python train.py --model="image flow-matching model" --train_examples=203450 --horizontal_flip=true --conditioning="none" --logit_normal_time=true --activation="elu" --residual_init="none" --beta2=0.99 --batch_size=128 --final_lr_fraction=0.1
Rows from block 2 of a small image flow-matching model, named by matrix and row number. Rows with one number belong to one channel. Each number is 128 + 32 x the weight over its row's rms, rounded and kept within 0 to 255. All counts start at 0. Numbers have three digits each. After the name is the row's rms in percent of the matrix's.
After each channel's rows are labels from the 100 images, of 14976 (inputs lightly noised), where the channel reaches its highest value: "patch colour" is the nearest of a few named colours to the mean colour under the peak. Only what is clearly more common there than usual is listed. The data: aerial photos of the United States (SatlasPretrain). In brackets: how many of the 100.
# convs0: first 3x3 conv (model.enc.2.0.convs.0.weight, 192x192x3x3, standardized in use, each kernel summed), inputs 0-95
# convs1: second 3x3 conv (model.enc.2.0.convs.1.weight, 192x192x3x3, standardized in use, transposed, each kernel summed), outputs 0-95

convs0.107 123:147115072124152121135119131131149099161102121083128120055095147140107161142084134145160125148122162180098151159128104180117111079186120112150110124041175148134098107119149118084110159189094131101131078147160154023086131146163142156159142099096128167200167182090074141070098158130149064156
convs1.107 084:138125199147117144125155147145123124149154112170119144175121098080141113120149111109095116093102127090114088125123139096136131175121123163135115140142054098134100118127137144150122133119130106158106190096090078211159129111140129135117116153141137110008109151135182170188135107143102118128
patch colour: grey (87)

convs0.181 130:049103119066146036127024084064137087155133144098100135126114098088089157079041097111135130148055065138103133095168161192123077115151160196147162146084140144183142172136168117119139155158126148122110127171181128104100148154154164139142132163113104154145119148113078087079099174135153062118
convs1.181 080:134167187139091125077107121150095121129151085122142109110144113053118124013157142117070091085077170147107009144051184104111158146148099108120214148111149142099145100133138145097136134137131102131143081101083149136150084109132062130069111137142113115041088156149126164126119124112109130112
patch colour: pink (33)

convs0.118 098:154093106133150138105141139130106161160163054121173179115163163104147175144111188172044116161149163164089080137106148174125095136132086128107087103055141151086068133159127152112045151114171113139086090087136111128147098118181145130102139058095078121147145120135093152131105098079150122119
convs1.118 063:159116116144088123149164153150118132168113148129036062156106142151126099185153133107162177108152091042157213069174079081147160110115158089123100132163088091149139142111115080150156130091116122105140156179126115154053179195141160135169151120132176165133152161103154113137140191195113152158
patch colour: brown (72)

convs0.138 154:105115140140111109159106133073154156137138152160092122153118120048117142123055143150145148175114055123094132112185169200151074165130156201195087145112134140166129162191140152117080134127144136150086135142166108129128121130152129136102160160092083151103064141127121063081150129160155037149
convs1.138 093:138160142138014130118114117160112119126113133118146068113168135115111150077146127107087134085116139150124087127068162083090196118118144119128164146133186153115149149142102136121148092141151099104186099144049189127139124099113049133099147135160117151113105145143120130135128092146105129112
patch colour: pink (25)

convs0.4 136:173099106113142169107169125154115186164108072135112143085098175108115169178142178173084142185158174156097104131119143182150097099108111113131058033114155154074108141159101110132081144130137123162128114058167090140156124113159144110139121118119124085081122049155109161155114114090175197148
convs1.4 075:143135166187150070131115208096135125134115123155113133180114100120131119119175144066134127093126133124128138122156086096179139204131144117140122240119100067169128105125114152063127140148114142102107083210138170127061121096134166131133149090092135141144127167079088123092092181115088086118
patch colour: brown (64)

convs0.126 105:134082142105104108159093120119095153134124117129155149117152117152127131085170134113100145139115096150104087114082204107074164137089146169047141112186196170117094168116087157151125126118136075137179088141155158179203091120155141078118113158159148098073094060161118121145140118098119156142
convs1.126 077:146132183163145156135161142135157119145120102170154116133113148123136166094143141141125116120116179115146112100120169127182156181139140053155148159149135140155125156106149139207126147127115127143142153144156146104129117181138135139116108169157133121150119159159124168155119127119043139115
patch colour: grey (87)

convs0.144 110:140136133115108155135137133151148136110135113057177128108148124168174105123192077102165093072146168166159145138032162094059198136129108140055195112153138161108112106052140131158144116100130122125196129121127145102165106127115083137158093138162176106138147092156136141123150084134070137082
convs1.144 076:108093115138155148160115121116112092139151166135175165201158147138138092141127125125146163127124077117154148120126157136062109148157158192122114139098130117139115172125072143141117117096118121097107184163156124182144144166114159128142093165154129145186119000153133083116145024141163131101
patch colour: grey (99)

convs0.44 133:149094107079150162099132083148115178150107109119104134098098136108129153167125167156108135152127137151101100098134130185139075114084115134153037057114149147106123167153105136110140135104143122159105116087199093157144159139154134165144133131108115081081086056156113164136124133114144181163
convs1.44 069:119193140172144103146107157100123130116128114138153127137128109133131138047132132087121114120101120164137090141136128112127160161132119121127187229122137117130142105139128162084134122120112145116138057171118209061084104102135135118069137029064081148114135133040105109076133201099143114115
patch colour: grey (88)

convs0.130 096:069074134090150049142063096042134106137126161141118145143137074148076142058061118125125136135043024136086138067163189158118077122113153179136113155092146168167150150158167158133109136136112108127138125149167113137148097156165171052133115148121121131086103156110124091168097143112105082112
convs1.130 073:165179241161127130102139130141129138120133089134140077077128135091125149040158146128093097098096194122111031129082169100130130172129099067115212162118155111163161110142135132154125124119129125127128108125142155125108102150125118133041127168147097106119103170168093190130107164128054123123
patch colour: pink (39)

convs0.94 107:135122090158163143131154164145192150108133134094150135076141124108176114166110106161164125108180223157111169141118081132090134077160059062135107118065069088087060043104161113116060096154120144148120141065118097029097117111074156111097134094101131166144153134094147129138115092112075111115
convs1.94 079:103112065081147150120128102130146146135140136116119135141120150140101131239103142147219126146202046084108224125108070137121163071115139146111007091158108111092139160128113088146140106146131136141160133102125101136102137115117130125171119139113156107141158094137162031114105112123177132111
patch colour: brown (85)

convs0.1 081:116158133103113109148098148129133111114112142079162115100131100187132109100168007064188066072111120158160175115076160100089157134123129137069191166105124152173138106060159139155167137098126148139153140168157151081145132149105083122157073146165149116149135142112123143102151127148072086051
convs1.1 076:112077115114156155151119120117132095165116149127177165180138134142153096131132111125136160131118080122144144081163145150133120142104150202113125150106139132136092154103086166163118136159099129114136170161168145171176148167090163167150091160147130154178119033151127106124167044136114133101
patch colour: grey (99)

convs0.43 152:104097125116152094138100148078129160136148132095150178139142095091166145127080149152096110133116153161112112122116140179110089135151105109145107147071169175118084075141155178120026124159139104156095114105173117090160087126157141146096168135114100164120073163127094127087115131141064070161
convs1.43 098:172134132179088199148172130165136146147117151154136101164128196155129146140147074074162151103148100078139146108082118062073175159130154126126137160160125098165163152103147127202145127158114139124131177160079146159111153164129103096145179154155118161161168138149172167172157102152144164169
patch colour: grey (94)

convs0.108 100:163088106143142139111141128129109160151164040117154125130177143109129156179122189168094121164196174162097080163087114139095122149115090134085129117115143133064067117154112121096046164108164105116110086119119134165143085148187139130119115054085105104175152091146074145123096087051136142096
convs1.108 071:150111109125067109168169155163114124184086132140039074135108148138154098186122140130162167136167105066122229091163095110124189065140151092122066078180080098151133145112122083144167140107141116110146205143122073159093193171140124166196154126126203151093126121102149113144110162171126122137
patch colour: brown (65)

convs0.77 145:060104106143119087122109119091110111143135110122130103133154145055140147196087164156120131162189157149101118151144108159137113167161090143170133140132136135073096086156135149128027147147117110082114105124128136113130130119177150185134168068016126166167161135106127101138114115093134141131
convs1.77 087:170136130155030172152180164206120141149147156170122111147116153113121108147136138141156109136171110114094146130129104126136159099135115117139071064181109123105131101098145088126161149113116100136129155107063081170133125114131048156166120173176126119082146075148154104126121131139152144140
patch colour: brown (67)

convs0.128 105:062090138091155057134067090049140107124137159138121140154138069154092134059057083117135127107041038128096138072172174145132080131113154179151115161084127156184158145152171162134120124118119125129129145146166099145142111153121171046144088147137122115085102160110130103162108144122071073083
convs1.128 074:165187206152114110096123125132130140125144082113136073061130137079116150032156152127082105098090178131093016128064169098115125147143095079111228163111169110141164105152123120133126115125124122105130089127141167114118081148125106132020131160132091103126100163167089166114088161112077112120
patch colour: pink (37)

convs0.103 161:183134140148114210101171144180123167125139059102187130092148187069192118154182146112085129123201232152129041167086124104091154142125092126097137113181164146064048125116095146138113110145154090139139103105115154138174107089109102151063146133154121122120092070159108156110148097133102163162
convs1.103 093:115099069135145138173134147125131119140134158140120150176129148154128105191125117111169165135150061114159181118128131125093138137102168192137094085131119150125106173107147121155134135134122133100161177171137102181152156150142145111190126156135165150177131101147149090135140049135178135121
patch colour: brown (80)

convs0.148 120:075112112103209114090101032108105136104131134105108163100123134110139121082089132119096107069044095138114061121129084137105123114120086120133020104156144136122152175162067162103188108120139083140153099105179116163138116097097196124131129122095161105088088121132120099110131116107131149160
convs1.148 062:051188107141202151108099110076097108108124109106168151097099107147132104064061125146090132137062089118160031137125115109100145123125117118130192127097103104108149127115157126125080152119133108151073077103099124051101109126121123088041117075131053129129147139076139071099142175089191126120
patch colour: pink (46)

convs0.179 129:166125121118174181129158086174114141114132085110168152115145149179148126119170101111121109096132160151151105135084157112066179136108110151055141095132138148141122136099096155104155127099144103110169093125165133114141106120121139085186072112154171071128134152128117179122149092137122129092
convs1.179 070:079098145125220109151083144079101181114161140112177186168131112147166056132116104164130162169114157156159144107154175151170083144104146114112130119072144127131101150080138144143102147096092091203057160146190150102176136153129191138162113152147132161194109101144107088095129095133129124075
patch colour: grey (87)

convs0.189 137:122117139118170129119131139121161187102171133152151190140168087085173111149066062114153094143129145132121137094151128131131088126137116140124132151081102136165119059170162166136075109112170136169102141092117082117150110120094131058095081119130105118085126154081147143141135111119067078076
convs1.189 077:193176110143097142130145114135135134131134097127137080061131201138125130151121133139126138125167145117087116122068124096111157057125142108134170116134195118080183118132118051098137121128124128125199075140133183095095118147128087135084125103059122111180144131153100162123033172108116127143
patch colour: grey (91)

convs0.23 131:158107102128178151112163134165169170106154136136155165116154103121163118150067070129129092115145192154112135104147098135117099102151077075138108137040076111135102053151168168115065117131152143161114140070143074067130121110092153079114089086115130123125148157070151168151134083109069091065
convs1.23 070:121117072114127117117120091113134134148124139107102069077137186134108143211093137175163144131186105109107187128117079161107117047131112113137082094105164107152164113137127061120144106133129131158155089147184168076078146145137142143159112111090139115189173118130110105114067152151138145130
patch colour: brown (66)

convs0.149 118:076115114094212108086098035108106137106128127107107159094121128107134125076091129117093104068041096140119054114128086138106123115118085115129030106159148138126155166154077164111188115116136086143153102103183120162141116097101196121125122121102162099084090126131121105112133118111129146154
convs1.149 063:054181106146201152110101113073095113114126115112171154104099115150137102059066123143087134144059087123155033133126112111109145130127117116132194139098102101114144126112164132125082153118129108155074079112103128046102111122125127087042119070129045127130146136077138070098143176090196126120
patch colour: pink (43)

convs0.152 109:134098105120153157104115138130159178147121078078184126112138137091137144135099153130161111170183191183126094136073127153067135116133101139107196125121152163089055097095176156158077159142122127158139120136150153095184083125169115131069111130127100118145164111131155093080142073112148077094
convs1.152 077:144119110157101154180161156149076106106119174163103088181121182148146087169143118105166154112151096119129165124147140124055125162115156167149120122126106131186151167107162133124144139163098108095139182181137131204108172155143133144160118156149141114188139092139145131146156076169167144108
patch colour: grey (90)

convs0.99 125:143122136127104139141130138143086156126130090119167144099144154140151118113206139089103148137150144158131099149068179101092194140107142161065139092196178148106095168113062128136131106110133074144192092124140158170212115105135102100138138170164177108074103026193097138137145125111121173161
convs1.99 071:117104143139162145156132135119133081114144116126131157169108141133131112126132096104141155109123146131155136085110188113044135166116161199123138122122140153131138172130160141184121129159135149117172163162168131156139133235118159107155128175156155126178095184165132153142151042121111127121
patch colour: grey (94)

convs0.35 110:089099103130133083094095115099115104148134087128151091132163122072130156188078151155126116161181161169105091148136100144122113176153103138153176146134140138071082049143141143118052166142129117072116080129122141116121118153196150200126140049030115143200163144105092118127099127094139130115
convs1.35 085:147118123132071159152175148180121131175129148161097110137095153111139115171120135152155124123169103093103170126148108136136170098126126131145068046171080123122116106112125100147151141123116118130137199114098067183129176116143108163188132158158156128069150093134198117163116130158153140133
patch colour: brown (68)

convs0.2 060:121130113108103090154088178125116121122106134090162098100138082167123125110146030064158061111121118163137182119090167117086141133131122139083210188094133153170098096076175137171105144123117149138150142169170148070161131153126075109155082123156131141178141134094144145115144129120057085052
convs1.2 081:127090107121140153155135121130154118149086150135133139178091150143108121139134135106146158089127111112137151102153152127104131144095151192157123152120141158143095153107102158167126127154118164109156180166150148182157152228103153146161147162150143145175130087150137131138165038142110138147
patch colour: grey (90)

convs0.97 096:068077124087164048129056097045121086135126158133132137142128085155083137070062113116110132138035033140093156089163187146125099113126155196137135148077145163173148140151164145128124132112099103119175122147142120132157118166163161047162114160116155132092113150127108103167077153096104075103
convs1.97 068:148189229170149119094122137120109123120156082123136102075124119066135136054155139113089098100090195128100013130069172073136112176135099105123216161093152096145163099144144131116108128123128121129108088114142157127127097135131127127026118179147091098119083200179079189120097166123051102119
patch colour: pink (25)

convs0.92 123:070106144105129050166072117040162108138119171129066122165101081146074138059092117125180148146064022113108185085166169176139071108131197167165122139080098121167175196139163116112124139141111150133103160155171110140115121162157154098154137168121094146102113125133136047117123160130123087128
convs1.92 094:159178201135081123108123111149146127117132097127149069090130129115110155043155126123061116095094184131122041135070166102089146141119102073099217179135168128135148110152114127140141118119128125110139083159130186123123096138109091131067132119147114114106111153120120179133117150135093143121
patch colour: pink (34)

convs0.8 108:120152133103117112155103143127150109113113155079168115121139102190137109104156020064199083073118121162165190129078153095086166133125135141071189166104121143164133106062169126145159130107113146122152146176146158072149128150111080124151084149161141127160138169104143133106142122151074074061
convs1.8 070:119087113157149168154133123121117101154092146138185151186125151143144120124128115111136161140113055103146135088162135123168137149105152180143133156117134111141111153087124163197115139115114130128129179166143153173165159182144154117147224159150131157183133041148139115137171051142164141091
patch colour: grey (100)

convs0.86 103:060113123082099034125030133032111084150118132134123129158109115128105144058120149140150110139061011112099114094134145169130104115101162157136137115080148140157169222147155144108168160154134169149115149144185121141139150156166137136102153149118079136109103070148105052081130153152166082152
convs1.86 071:153111128181106162151163151132127074106095118160135086139101161141134091098149099120118138106121133104156130107129113116140159162095134059145143167146159156152101138125195171198129136095160123150110137161160182115152150145105147141139059132128114067143133102144112170157138140143096141075
patch colour: grey (99)

convs0.133 089:063122106108163101128087101077131148149135125156138166113117109095115159078149159146075102169076087155114046082126113157134118127105086092141074149131192166131083116159135160140124148157116111178123096131172145123158109103149148119109155129101105132095036187100067113083111130145164070161
convs1.133 068:090108152120188163134127134094121128089165106108145159183141137134142040148119112127125149129124130114142144110116119112044148146154149142115134162101139147121170145138171151161105132139115145132151155116193140142161162160051173146141093130113141225154136000154136156153134134145151131137
patch colour: grey (90)

convs0.168 120:181133140136175182138162114169119150129124077113162131115141162190137130139200097109145104108172163140159120146075167103044173138094117165056154099135153160126109128093098131112153138101142114098158086129139138127140110127122125097187057105151167064147141138128114187120139094139125154095
convs1.168 064:106092130154188129162113164109103139119109143136187181183143154155131091143120115119156163161133130144158157118193181132185116158111156137139126139107125129129086161093097147162114129089072147138086189176169145157175131173140164136182144165149139057189145044164136090115130085122100146140
patch colour: grey (92)

convs0.102 094:070080124080173045126054093051116084136123149128131141133124087151086141073061110111107134138030030150095152092160191147116102104128152186132137145078154167169150138147165140127126137120103103117179116152145123129157110165165157053163115162116165131097117148120095101159081160093114081107
convs1.102 069:144183240168150118099119140122099120121153085128135099083123117073140130049156139113092099104091202124101015127073172075138112189140102098121215155089145089151152099138136130126109129114128113133101097114136148127130096134128129128031115182148090098117081201180079195122098163122047102121
patch colour: pink (25)

convs0.5 090:024132136098167089109061046088117108094143160096123163119136095112188107096091092122144105025000118126170100104114073125092093133128104111132061110148141137139180171132103170099213109101160103125128125095169127141131140168099117183127121156120148106111077105122144130125142129175041112149
convs1.5 066:079163114162207164122094131081117143133136128118201185153117116137135116060088086116101131168073086119147058113120112093129143146149137134139183168105122080116129156125143168132089138116119126147106079146099156062138103075139149091057130107137044138130138109099136055094144147099211145148
patch colour: pink (29)

convs0.111 089:096099126141156099092085108066091104130189116148125135179174118115141125128080150129150133140170108122088102129121112123125103136110154183128142136097125118106099177207089135054116128144180120081120111152101121194114148134136155172168134061024124127180110086140055096086081144095140119128
convs1.111 065:140149117124083147148165112198122115154121105136109092073120133055129114108068125152159105144149115154115112139145138122163167070153132105144122079219168171102149105124129115177124130147105124118189126095080133131130124151127064129131145159147132135051153119186220151179112160114155161121
patch colour: grey (88)

convs0.171 122:207108120150110170121171174172128158135127084084164115073147162125158123166122135107111138148211189152116114176091147109094135104152105126107185127142145132030085109129116135142049111165118109124139107112089158113162093103116121127118140101126127144147175079157107142131107125079086172157
convs1.171 110:197123117146085191151202135193138121112134152181107121160123176144126141191164126117218108128218111098111192123151121109170181146123143156127084104198104146152125162140133130159168136152130131113180194141077098192114172127128070124169140151139163135120153113154185155186146133147139148131
patch colour: brown (81)

convs0.90 102:139131103165159150129157171143195156120123125086141128060126134098164118192118132170175135127202233162114161153122069130095125069156059061136105109090093100060061052101154111119050097164117138148111128067118107035096122116080157129098138101091114166150154124114140119112106113117088126135
convs1.90 073:110110060098155159117139119145149148146130141123115150166118152149102144211111134130196129150182059077119227129109081131132162094100150149110015101165096109074118159132119092148143103147125135118168138094097093156118136102120138139184134138123162105135157094145162045118111107113184140113
patch colour: brown (86)

convs0.19 132:062105129092146034149034099037131078155120160105085137144096093112078154083072124123139143160054036130099154092166163185135075089141174169159119136080144148158154185140157112114133148154107133120117131167169128118108130162173158132141150169107106159123109133134089053095093176122151077149
convs1.19 078:148179225150104123093113129145126124126156083129150095110134116072117141006165142106065096092076192125117009142067169089111135169139102100113219166116140127124141111147112148134133118136135113114125106117104147147160080126120091128054112152151105103062091162153113182123119151119095129109
patch colour: pink (38)

convs0.21 097:114139182111114123104089121109063114136121102115150152129116153121143117091157169127097150138109069117131049117104154122102124147076157161084131084207182145103132195127060133128138120114158114148127115133141146202209112134132110140114145168151105106089087000181089098103161150124140163172
convs1.21 075:124092135182150142158139131126154111085128137135114143161125150148132075114136084093133159145123136112150140075205131117200154135141156107124132144137146157129073166115110146217129122146146117120168179158155156149184146161085155091157063158139157072166116122153127106123168097128126134040
patch colour: grey (100)

convs0.61 129:118107129113138118154106142122148145115137136056181143139161087170173122119148078111167105078128165196156167138042149119045156134142113142074186141093140165117069089048153157137105115107119109129149120132154132078181108137122088142140106151153138129144118150135137139120142085154045085096
convs1.61 072:137124126192126193152144133138135122164143147153189141195130180146135143134124065095145162122120052089147136067085144078071154166133156170110137162129120082155156163094133138190120139145093151132119164167102144151117155159146135080135135152156114196191155080137165114156145062150185156130
patch colour: grey (97)

convs0.39 135:150097108072146162096132084146123179153103106114102130096092133110123157163124167159117136155128133153104101094135132186137079113080123134153045053116147148106125168148111135112138138102138128160108122085199089156146154143155133164141125139114114078083090054161121155136127130119142176158
convs1.39 075:125191139175132105148114156103121127114129118140151120143129118135130143048135130091115116118103119156134090144134125112130165161133115122127185223126136114136143108139128158083135121123119140117139064180113217072082108105132128119069134020067088145115130136034112111082132201102139112113
patch colour: grey (88)

convs0.11 108:072121123084168107065099036104117130119115121117082148104100118108127126093100139137109107079042103115129049097150073151123086111096111109163023076145142142131176184169103152108192134106146127145131130088169113180128154145118146158143115141112139078083095063156140116146122126135115168159
convs1.11 073:081174103160181129130097143083111115123129123128168144139114100138136102030093108113090131125062091129145043133126101104104153151133130117132203207116115097124136135124148159104105144121117116128119069166107191053097097113126124093036120062110045134119132124053124069081142176088184120117
patch colour: pink (26)

convs0.151 123:127141134106097127159112132139138115115126147065176121140143115190157104099170054091175096071117124148164169127041171087066180146120134154053201132136132160145135111052155127152158133092116143118178147169119157105165117142120071128156085148173155109150154119145140129116154101147076113069
convs1.151 076:124103113166141173156136122127116092123146160144173150193113164143144091141126074103147164108127056098149144072131138096092137148136157166104126145120122104144132170085114137194121107114152127102121189163126133157141157179112148100148129162155135155185138014152154096143155050145201143129
patch colour: grey (100)

convs0.157 115:173100118124126136143127155153133180139116105095146127095134155069140135205089145123124121153177161146100162162121157142101104084168105128122092117101145148056102108144124127126024120183125120155119127108137153126146109120149137122112159121107115166124129095134118126151113118058125164165
convs1.157 088:207149151161070181133217164192131124119097146182108111150108157145116141142186118101174091125181140115117160133153114104179164152124122121124122139193091125157134132134142112131186155143115136105146152130071094180098143113142059133158129108145156141088174136123167190192146147118127160144
patch colour: brown (73)

convs0.57 110:170093123154177132129130151131071140115157094167153161122167141114149120136130186152047158147158159123089119146109106132120107133152108118109076102117135089085085111176047125076054095178153067127112074115142144147130126115129201122118174057068122160105075099131037159137082140062137160178
convs1.57 076:162119132117101138130175147169128108118121099144066107121127127098130135245088133153197134148198166124122210134140130125132127091147129114123064070161106133152171087157127111173111136147138133100134189080125068139110161134148130119213142136156180145122149166148164207203157152150100144123
patch colour: brown (80)

convs0.52 149:085097111100152064136070151062120133140128140107120167142117088091134151096081143138086102141088088157099109113146149199130070130145113120153109151053168166147100102166162171120071137166139120165082113120209116088149107130175145145109168123101085166123075161120076099076116158137102064171
convs1.52 091:168128137153090194139167126161113129128092141142138093160112180149126143125146079081153156094135116094145138125087128068082171151098145129128148161149147136164169135095152156194135114144098130117130158147090156126124153183106116110141164148154105136153168175148170187175167115151144165145
patch colour: grey (97)

convs0.154 132:168140132131096148157138152166140125121128127058185119120144132181155114112178071099158088082142150153158159137040179096058177138126115148049207120133136153123120091048149122148131136106116133114180133150117157095156104130129080122166089135170157115145167106141131150122146095135075133080
convs1.154 079:117089113148151164158128119122122099120138164143161165196118148140144128151128095114150161107128066107145153107149146122125117143117156171130111129105124121144113168096112143176118109091136130134128195154149121188153155182140161137156164167155138130183125005154142101131165037144187135124
patch colour: grey (92)

convs0.42 128:145124136156164126124121136117060112089175124171148179148165151113178093131106150114079122127131136108114092141129109110129109122151107127134057126100119086112116139206024146048105084195173083111111090145119152154120137103112179139117184090092121170115076101098057120099100157115120140192
convs1.42 072:128162120096116180076178080193142132109119099120100105069133149104114145184001158173161130146154142131118123136159135128139127057139127125131110049201143163106163127140132093205081122128134150117162196086098074155145111156124110104128129148139147130122173137141198171211149143125151151119
patch colour: grey (88)

convs0.0 091:178091108139133146136162195144103190172121053132161112103148169157114158163162187162052134202201163146083158182069181145127115115153122144093148096049135136084058120122099105133020149144120101142111084112129124129184113104171147094121136069111093131135120098116073149142090099068165146124
convs1.0 071:151086133130113123135155147147119099114106124148056118168115139114145136219160140088199140096174168102121209111143138104144126133142150132142065116136113142166133125150120121120139126135126134116134171110152103192107183115127162111213148170138204149138126147160136192163115107182014138130
patch colour: brown (92)

convs0.7 085:173095119155112153131163194149104170130134043132176102093172161150135113167146173152078152192217168133084152190073166112094132122164138148091174123076124117082058114125074122096022118166128088123107075148117163135170108123150143107125146064106105153166130099113076155145095103057145134136
convs1.7 083:153089124119106128132161131157118091097109118148061112152117144112143133228145125121189137110185170112119215130136141119132123119141147140143064065138118152164112123144131110181129135143141128107129187090145085197121182130130148127223142176154209145129128138178146206187133107175060142120
patch colour: brown (90)

convs0.3 101:055129127108165105089093038098108111095132148121095157122121116110146106080082121126118094045010078113133065107146069128118086131116111121160030108143132127135185194179081157089210112115153115131125125099166117175124151149099150174139128149104140106107076092131134094126123129148091139170
convs1.3 065:073189099146190152114101117087109115116127118110183157129107104135128117042071099130094132133061089119158032123112116097107151144138129120136200165120115104112144136130145150136091140118133115144100076135083172038114096119125124083024121073137050131114137125078137070100156164087187130133
patch colour: pink (25)

convs0.16 105:136123113152144162110160171149164152118138099080173116087149159086201110169119130142135123120188217145119103152102071117083120089155054072114174133129106107040065046099149132140066096166138138137111124086092127053143112111084137153054136094097106151163160108115146118125112106105074153139
convs1.16 086:114105044088132155134135122139122136150143152132113131164125156174112128234118140128212146139194065102136230124117080132128171106111161167120045075161106128109119166122118109158146119135139119124171161112126084168137157111118134127202113139129181099138164078152165060130132112143189159111
patch colour: brown (82)

convs0.70 121:131116116116110127150115154129155136122121117073179118129153110176144120117147068074184089097148139194150173144052162108060186130129126154071198151104140162139072105066165135147126130110112128123174131164142152080171115134130069128145086140153132122164153132125155127115144089134078086070
convs1.70 079:132104109173126170162145130134118076113106151153148127189099170144130091139130118104145161094124071100143145149122145103049145156097155190126128151123127136157146162075126139183123109158137134104134185176122149167127160234093142130153119157155133073185142072148154135152161044148138147100
patch colour: grey (96)