{"model": "image flow-matching model", "train_examples": 203450, "objective": "flow_matching", "norm": "groupnorm", "weight_standardization": true, "upsampling": "nearest_conv", "init": "trunc_normal_002", "optimizer": "cautious_adamw", "beta1": 0.9, "grad_clip": 3.0, "batch_size": 128, "lr_schedule": "wsd", "final_lr_fraction": 0.1, "weight_decay": 0.2}
Rows from block 5, named by matrix and row number. Each number is 128 + 32 x the weight over its row's rms, rounded and kept within 0 to 255. All counts start at 0. After the name is the row's rms in percent of the matrix's.
# short0: shortcut pointwise conv (model.decb.0.0.short.0.weight, 192x384x1x1, standardized in use), inputs 320-383
short0.30 036 [151  91  75 100  81 177 177 118 182 166 166  76  91  92 169 158 167  89  92 151 103 147  96  70 165 154 144 120  83  81 159 130 178 154  80 138 103 103 105 165 124 106 151 114 169 173  83  92  75  70 165 158 183  98  78  91 182 178 181 160 181 163  69 170]
short0.31 069 [119 124 122 123 123 122 123 124 123 122 123 123 124 124 122 124 123 125 125 118 124 123 124 124 122 122 124 120 124 123 125 122 122 123 125 124 122 125 123 124 122 124 119 122 121 123 125 124 125 125 120 120 120 121 126 120 120 122 123 121 121 123 126 123]
short0.32 068 [127 126 124 125 125 124 125 126 126 125 124 125 126 125 125 126 125 128 127 125 125 127 126 127 124 124 126 122 125 125 128 127 123 125 127 126 124 126 125 125 124 126 120 123 122 125 127 127 127 127 121 123 123 124 131 122 123 125 126 124 123 126 128 125]
short0.33 164 [ 77 150 171 151  94 136 137 140  77 149 136 170 171 167  92 140 150 176 161  75 151 105 156 176 151 142 172  98 154 169 168 113 100 130 172 151 159 162 117 116 105 112 152 124 100  86 144 124 166 176  92  88 107 134 176 126  83  86 114 130 104 142 165 107]
short0.34 058 [ 93 172 173  90  90 149 157 151  67 143  90 180 174 165  86 168 173 176 110  93 166 103 169 181  86  99 111 157 173 166 175 100 131 168 106 162 156 174  84  90  83  82 155  85 157  80  86  84 179 181  90 159  91  91 158  97  76  80 142  88 123 159 166 152]
short0.35 112 [127  77 198  63 206 129 142  88 107 144 156 194 105 197 100 156 134  94 115 122 174 188 176 135 153 170  70 152  99 196  74 163 146 182 112  91 158 165 171 107 120 141 159 132 171 135  97 109 108 127 145 153 131 157 112 182 127 124 145 158 135 168 147  99]
short0.36 058 [121 123 127 126 122 128 127 122 133 128 127 124 128 128 123 127 127 125 124 123 129 126 127 126 126 127 126 129 125 123 126 130 129 127 124 124 127 128 124 121 131 124 127 128 131 130 120 120 120 121 130 131 131 131 123 130 133 124 131 126 133 127 119 126]
short0.37 058 [114 113 122 117 115 117 117 113 123 118 117 117 119 127 114 115 118 115 120 115 116 115 119 114 116 118 115 119 117 116 116 118 118 118 117 115 117 115 115 114 118 114 119 118 125 117 111 113 111 112 121 119 118 122 115 122 123 116 120 118 121 117 111 118]
short0.38 050 [123 171 104 100  90 110 107 165  89 121  81 156 188 139  88 169  99 184 112 118  99  77  88 156  77 150 180  88 156  93 195 168  71 168 164  95  83 189  76 140 119  73  61  86  73 130 148 153 189 151  73  86 101  75 174  74  75  91  84  74 137 176 117 134]
short0.39 061 [124 128 130 124 122 126 126 120 135 128 127 124 128 133 130 125 131 125 130 126 126 125 127 123 124 126 125 127 129 122 126 128 127 127 125 128 125 124 126 122 130 123 127 124 133 123 119 121 121 122 128 129 131 129 123 131 135 125 132 126 132 128 120 127]
short0.40 056 [121 123 126 123 122 124 124 122 126 124 125 124 125 126 122 124 124 123 125 122 124 124 125 123 123 126 124 126 123 123 124 125 124 124 123 122 123 123 124 120 124 121 126 125 127 124 121 121 122 121 127 128 125 125 121 125 127 122 125 123 125 124 120 125]
short0.41 099 [138 137 137 136 140 135 135 137 134 136 135 137 135 138 138 136 136 139 138 137 135 138 137 144 137 135 139 139 136 136 136 139 135 135 136 136 136 136 137 138 134 136 137 135 136 133 138 137 138 137 135 139 135 137 136 134 134 138 134 135 134 134 148 136]
short0.42 057 [123 123 130 125 124 126 126 122 131 128 126 127 129 132 124 126 127 126 128 125 126 127 127 127 126 127 127 129 126 126 127 129 126 127 126 125 126 126 126 123 128 124 129 127 131 128 121 122 122 123 130 131 130 128 124 129 131 126 128 124 130 126 122 128]
short0.43 337 [132  81 103  96 114  76  73 111  97  73  85  96  82  91 135  84 116  93  97 136  85 120  91 156 118  90 104 105 130 102 111 114  61  98 111 116 107  88 105 134  67 105 105  80  87  95 170 108 141 108  79  99  71  95 121  80  83 125  67  85  61  82 110 136]
short0.44 058 [120 122 128 124 121 125 124 121 128 126 125 124 127 129 122 124 123 124 125 122 126 126 126 124 124 126 125 127 124 124 125 127 125 126 123 124 125 125 123 122 125 122 127 125 129 126 119 120 121 121 128 128 126 127 123 128 128 123 126 124 127 125 120 125]
short0.45 060 [124 128 130 129 126 130 130 128 132 130 130 129 130 130 127 131 129 129 130 127 130 130 130 129 129 132 130 132 128 129 129 131 132 129 128 127 130 129 129 125 131 128 132 131 131 131 126 128 127 127 132 133 131 132 129 130 132 128 131 129 132 130 123 129]
short0.46 069 [127 130 132 132 127 134 134 130 137 134 132 130 134 132 129 132 132 131 130 129 135 134 132 131 133 133 132 134 132 129 133 136 134 133 129 131 133 134 128 128 135 130 133 134 136 134 127 126 130 126 134 136 136 135 128 134 137 131 135 133 136 134 124 133]
short0.47 057 [122 118 125 123 118 122 123 119 126 124 126 121 123 126 118 120 121 121 125 118 128 122 122 120 122 128 121 126 119 121 120 123 128 123 123 117 125 124 124 118 125 122 126 128 128 124 116 120 114 118 129 127 121 128 123 128 126 119 124 125 130 122 116 121]
short0.48 195 [122  83  79 177  68 193 180 108 182 166 181  64 106  88 173 107  97  81  73 124 173 123  87 101 171 187  91 180  78  69 105 112 201 131  76  83 178 110 133 124 196 157 186 201 180 188 102  92  64  57 209 193 190 173  73 190 197 162 179 176 201 102  34 129]
short0.49 226 [156  94  89 109 127 113 110 163  95 161 172  79  91  85 164  92  77 150 148 127 164 162  87 124 122 168  92 174  75 150  91 155 170  94 132  88 174  99 171 160 163 173 173 177  96 177 170 167  84  97 178 169 163  98 150 165  93 165  90 163 173  83 146  78]
short0.50 069 [130 151  88 157 158 103 166 167 153 164 167  86  89  89 158  90  86 160  93 100 105 133  92 120 168 159 152 170  87  97  91 163 110  87 160 153 174  96 168 160 163 167 101 163  92 169 170 165  93 101 167 169 159 113 161 142  89 163  91 154 164  88 161  84]
short0.51 202 [136 161 190  92 190  77  87 134  98  86  84 188 156 185  80 156 178 165 188 142  99  78 172 146  81  97 160 101 182 179 139 118  82  98 174 154  90 136  93  86  76  70 100  74 113  64  68 145 161 179  82  96  67 106 166  88  89  74  92  97  82 171 200 173]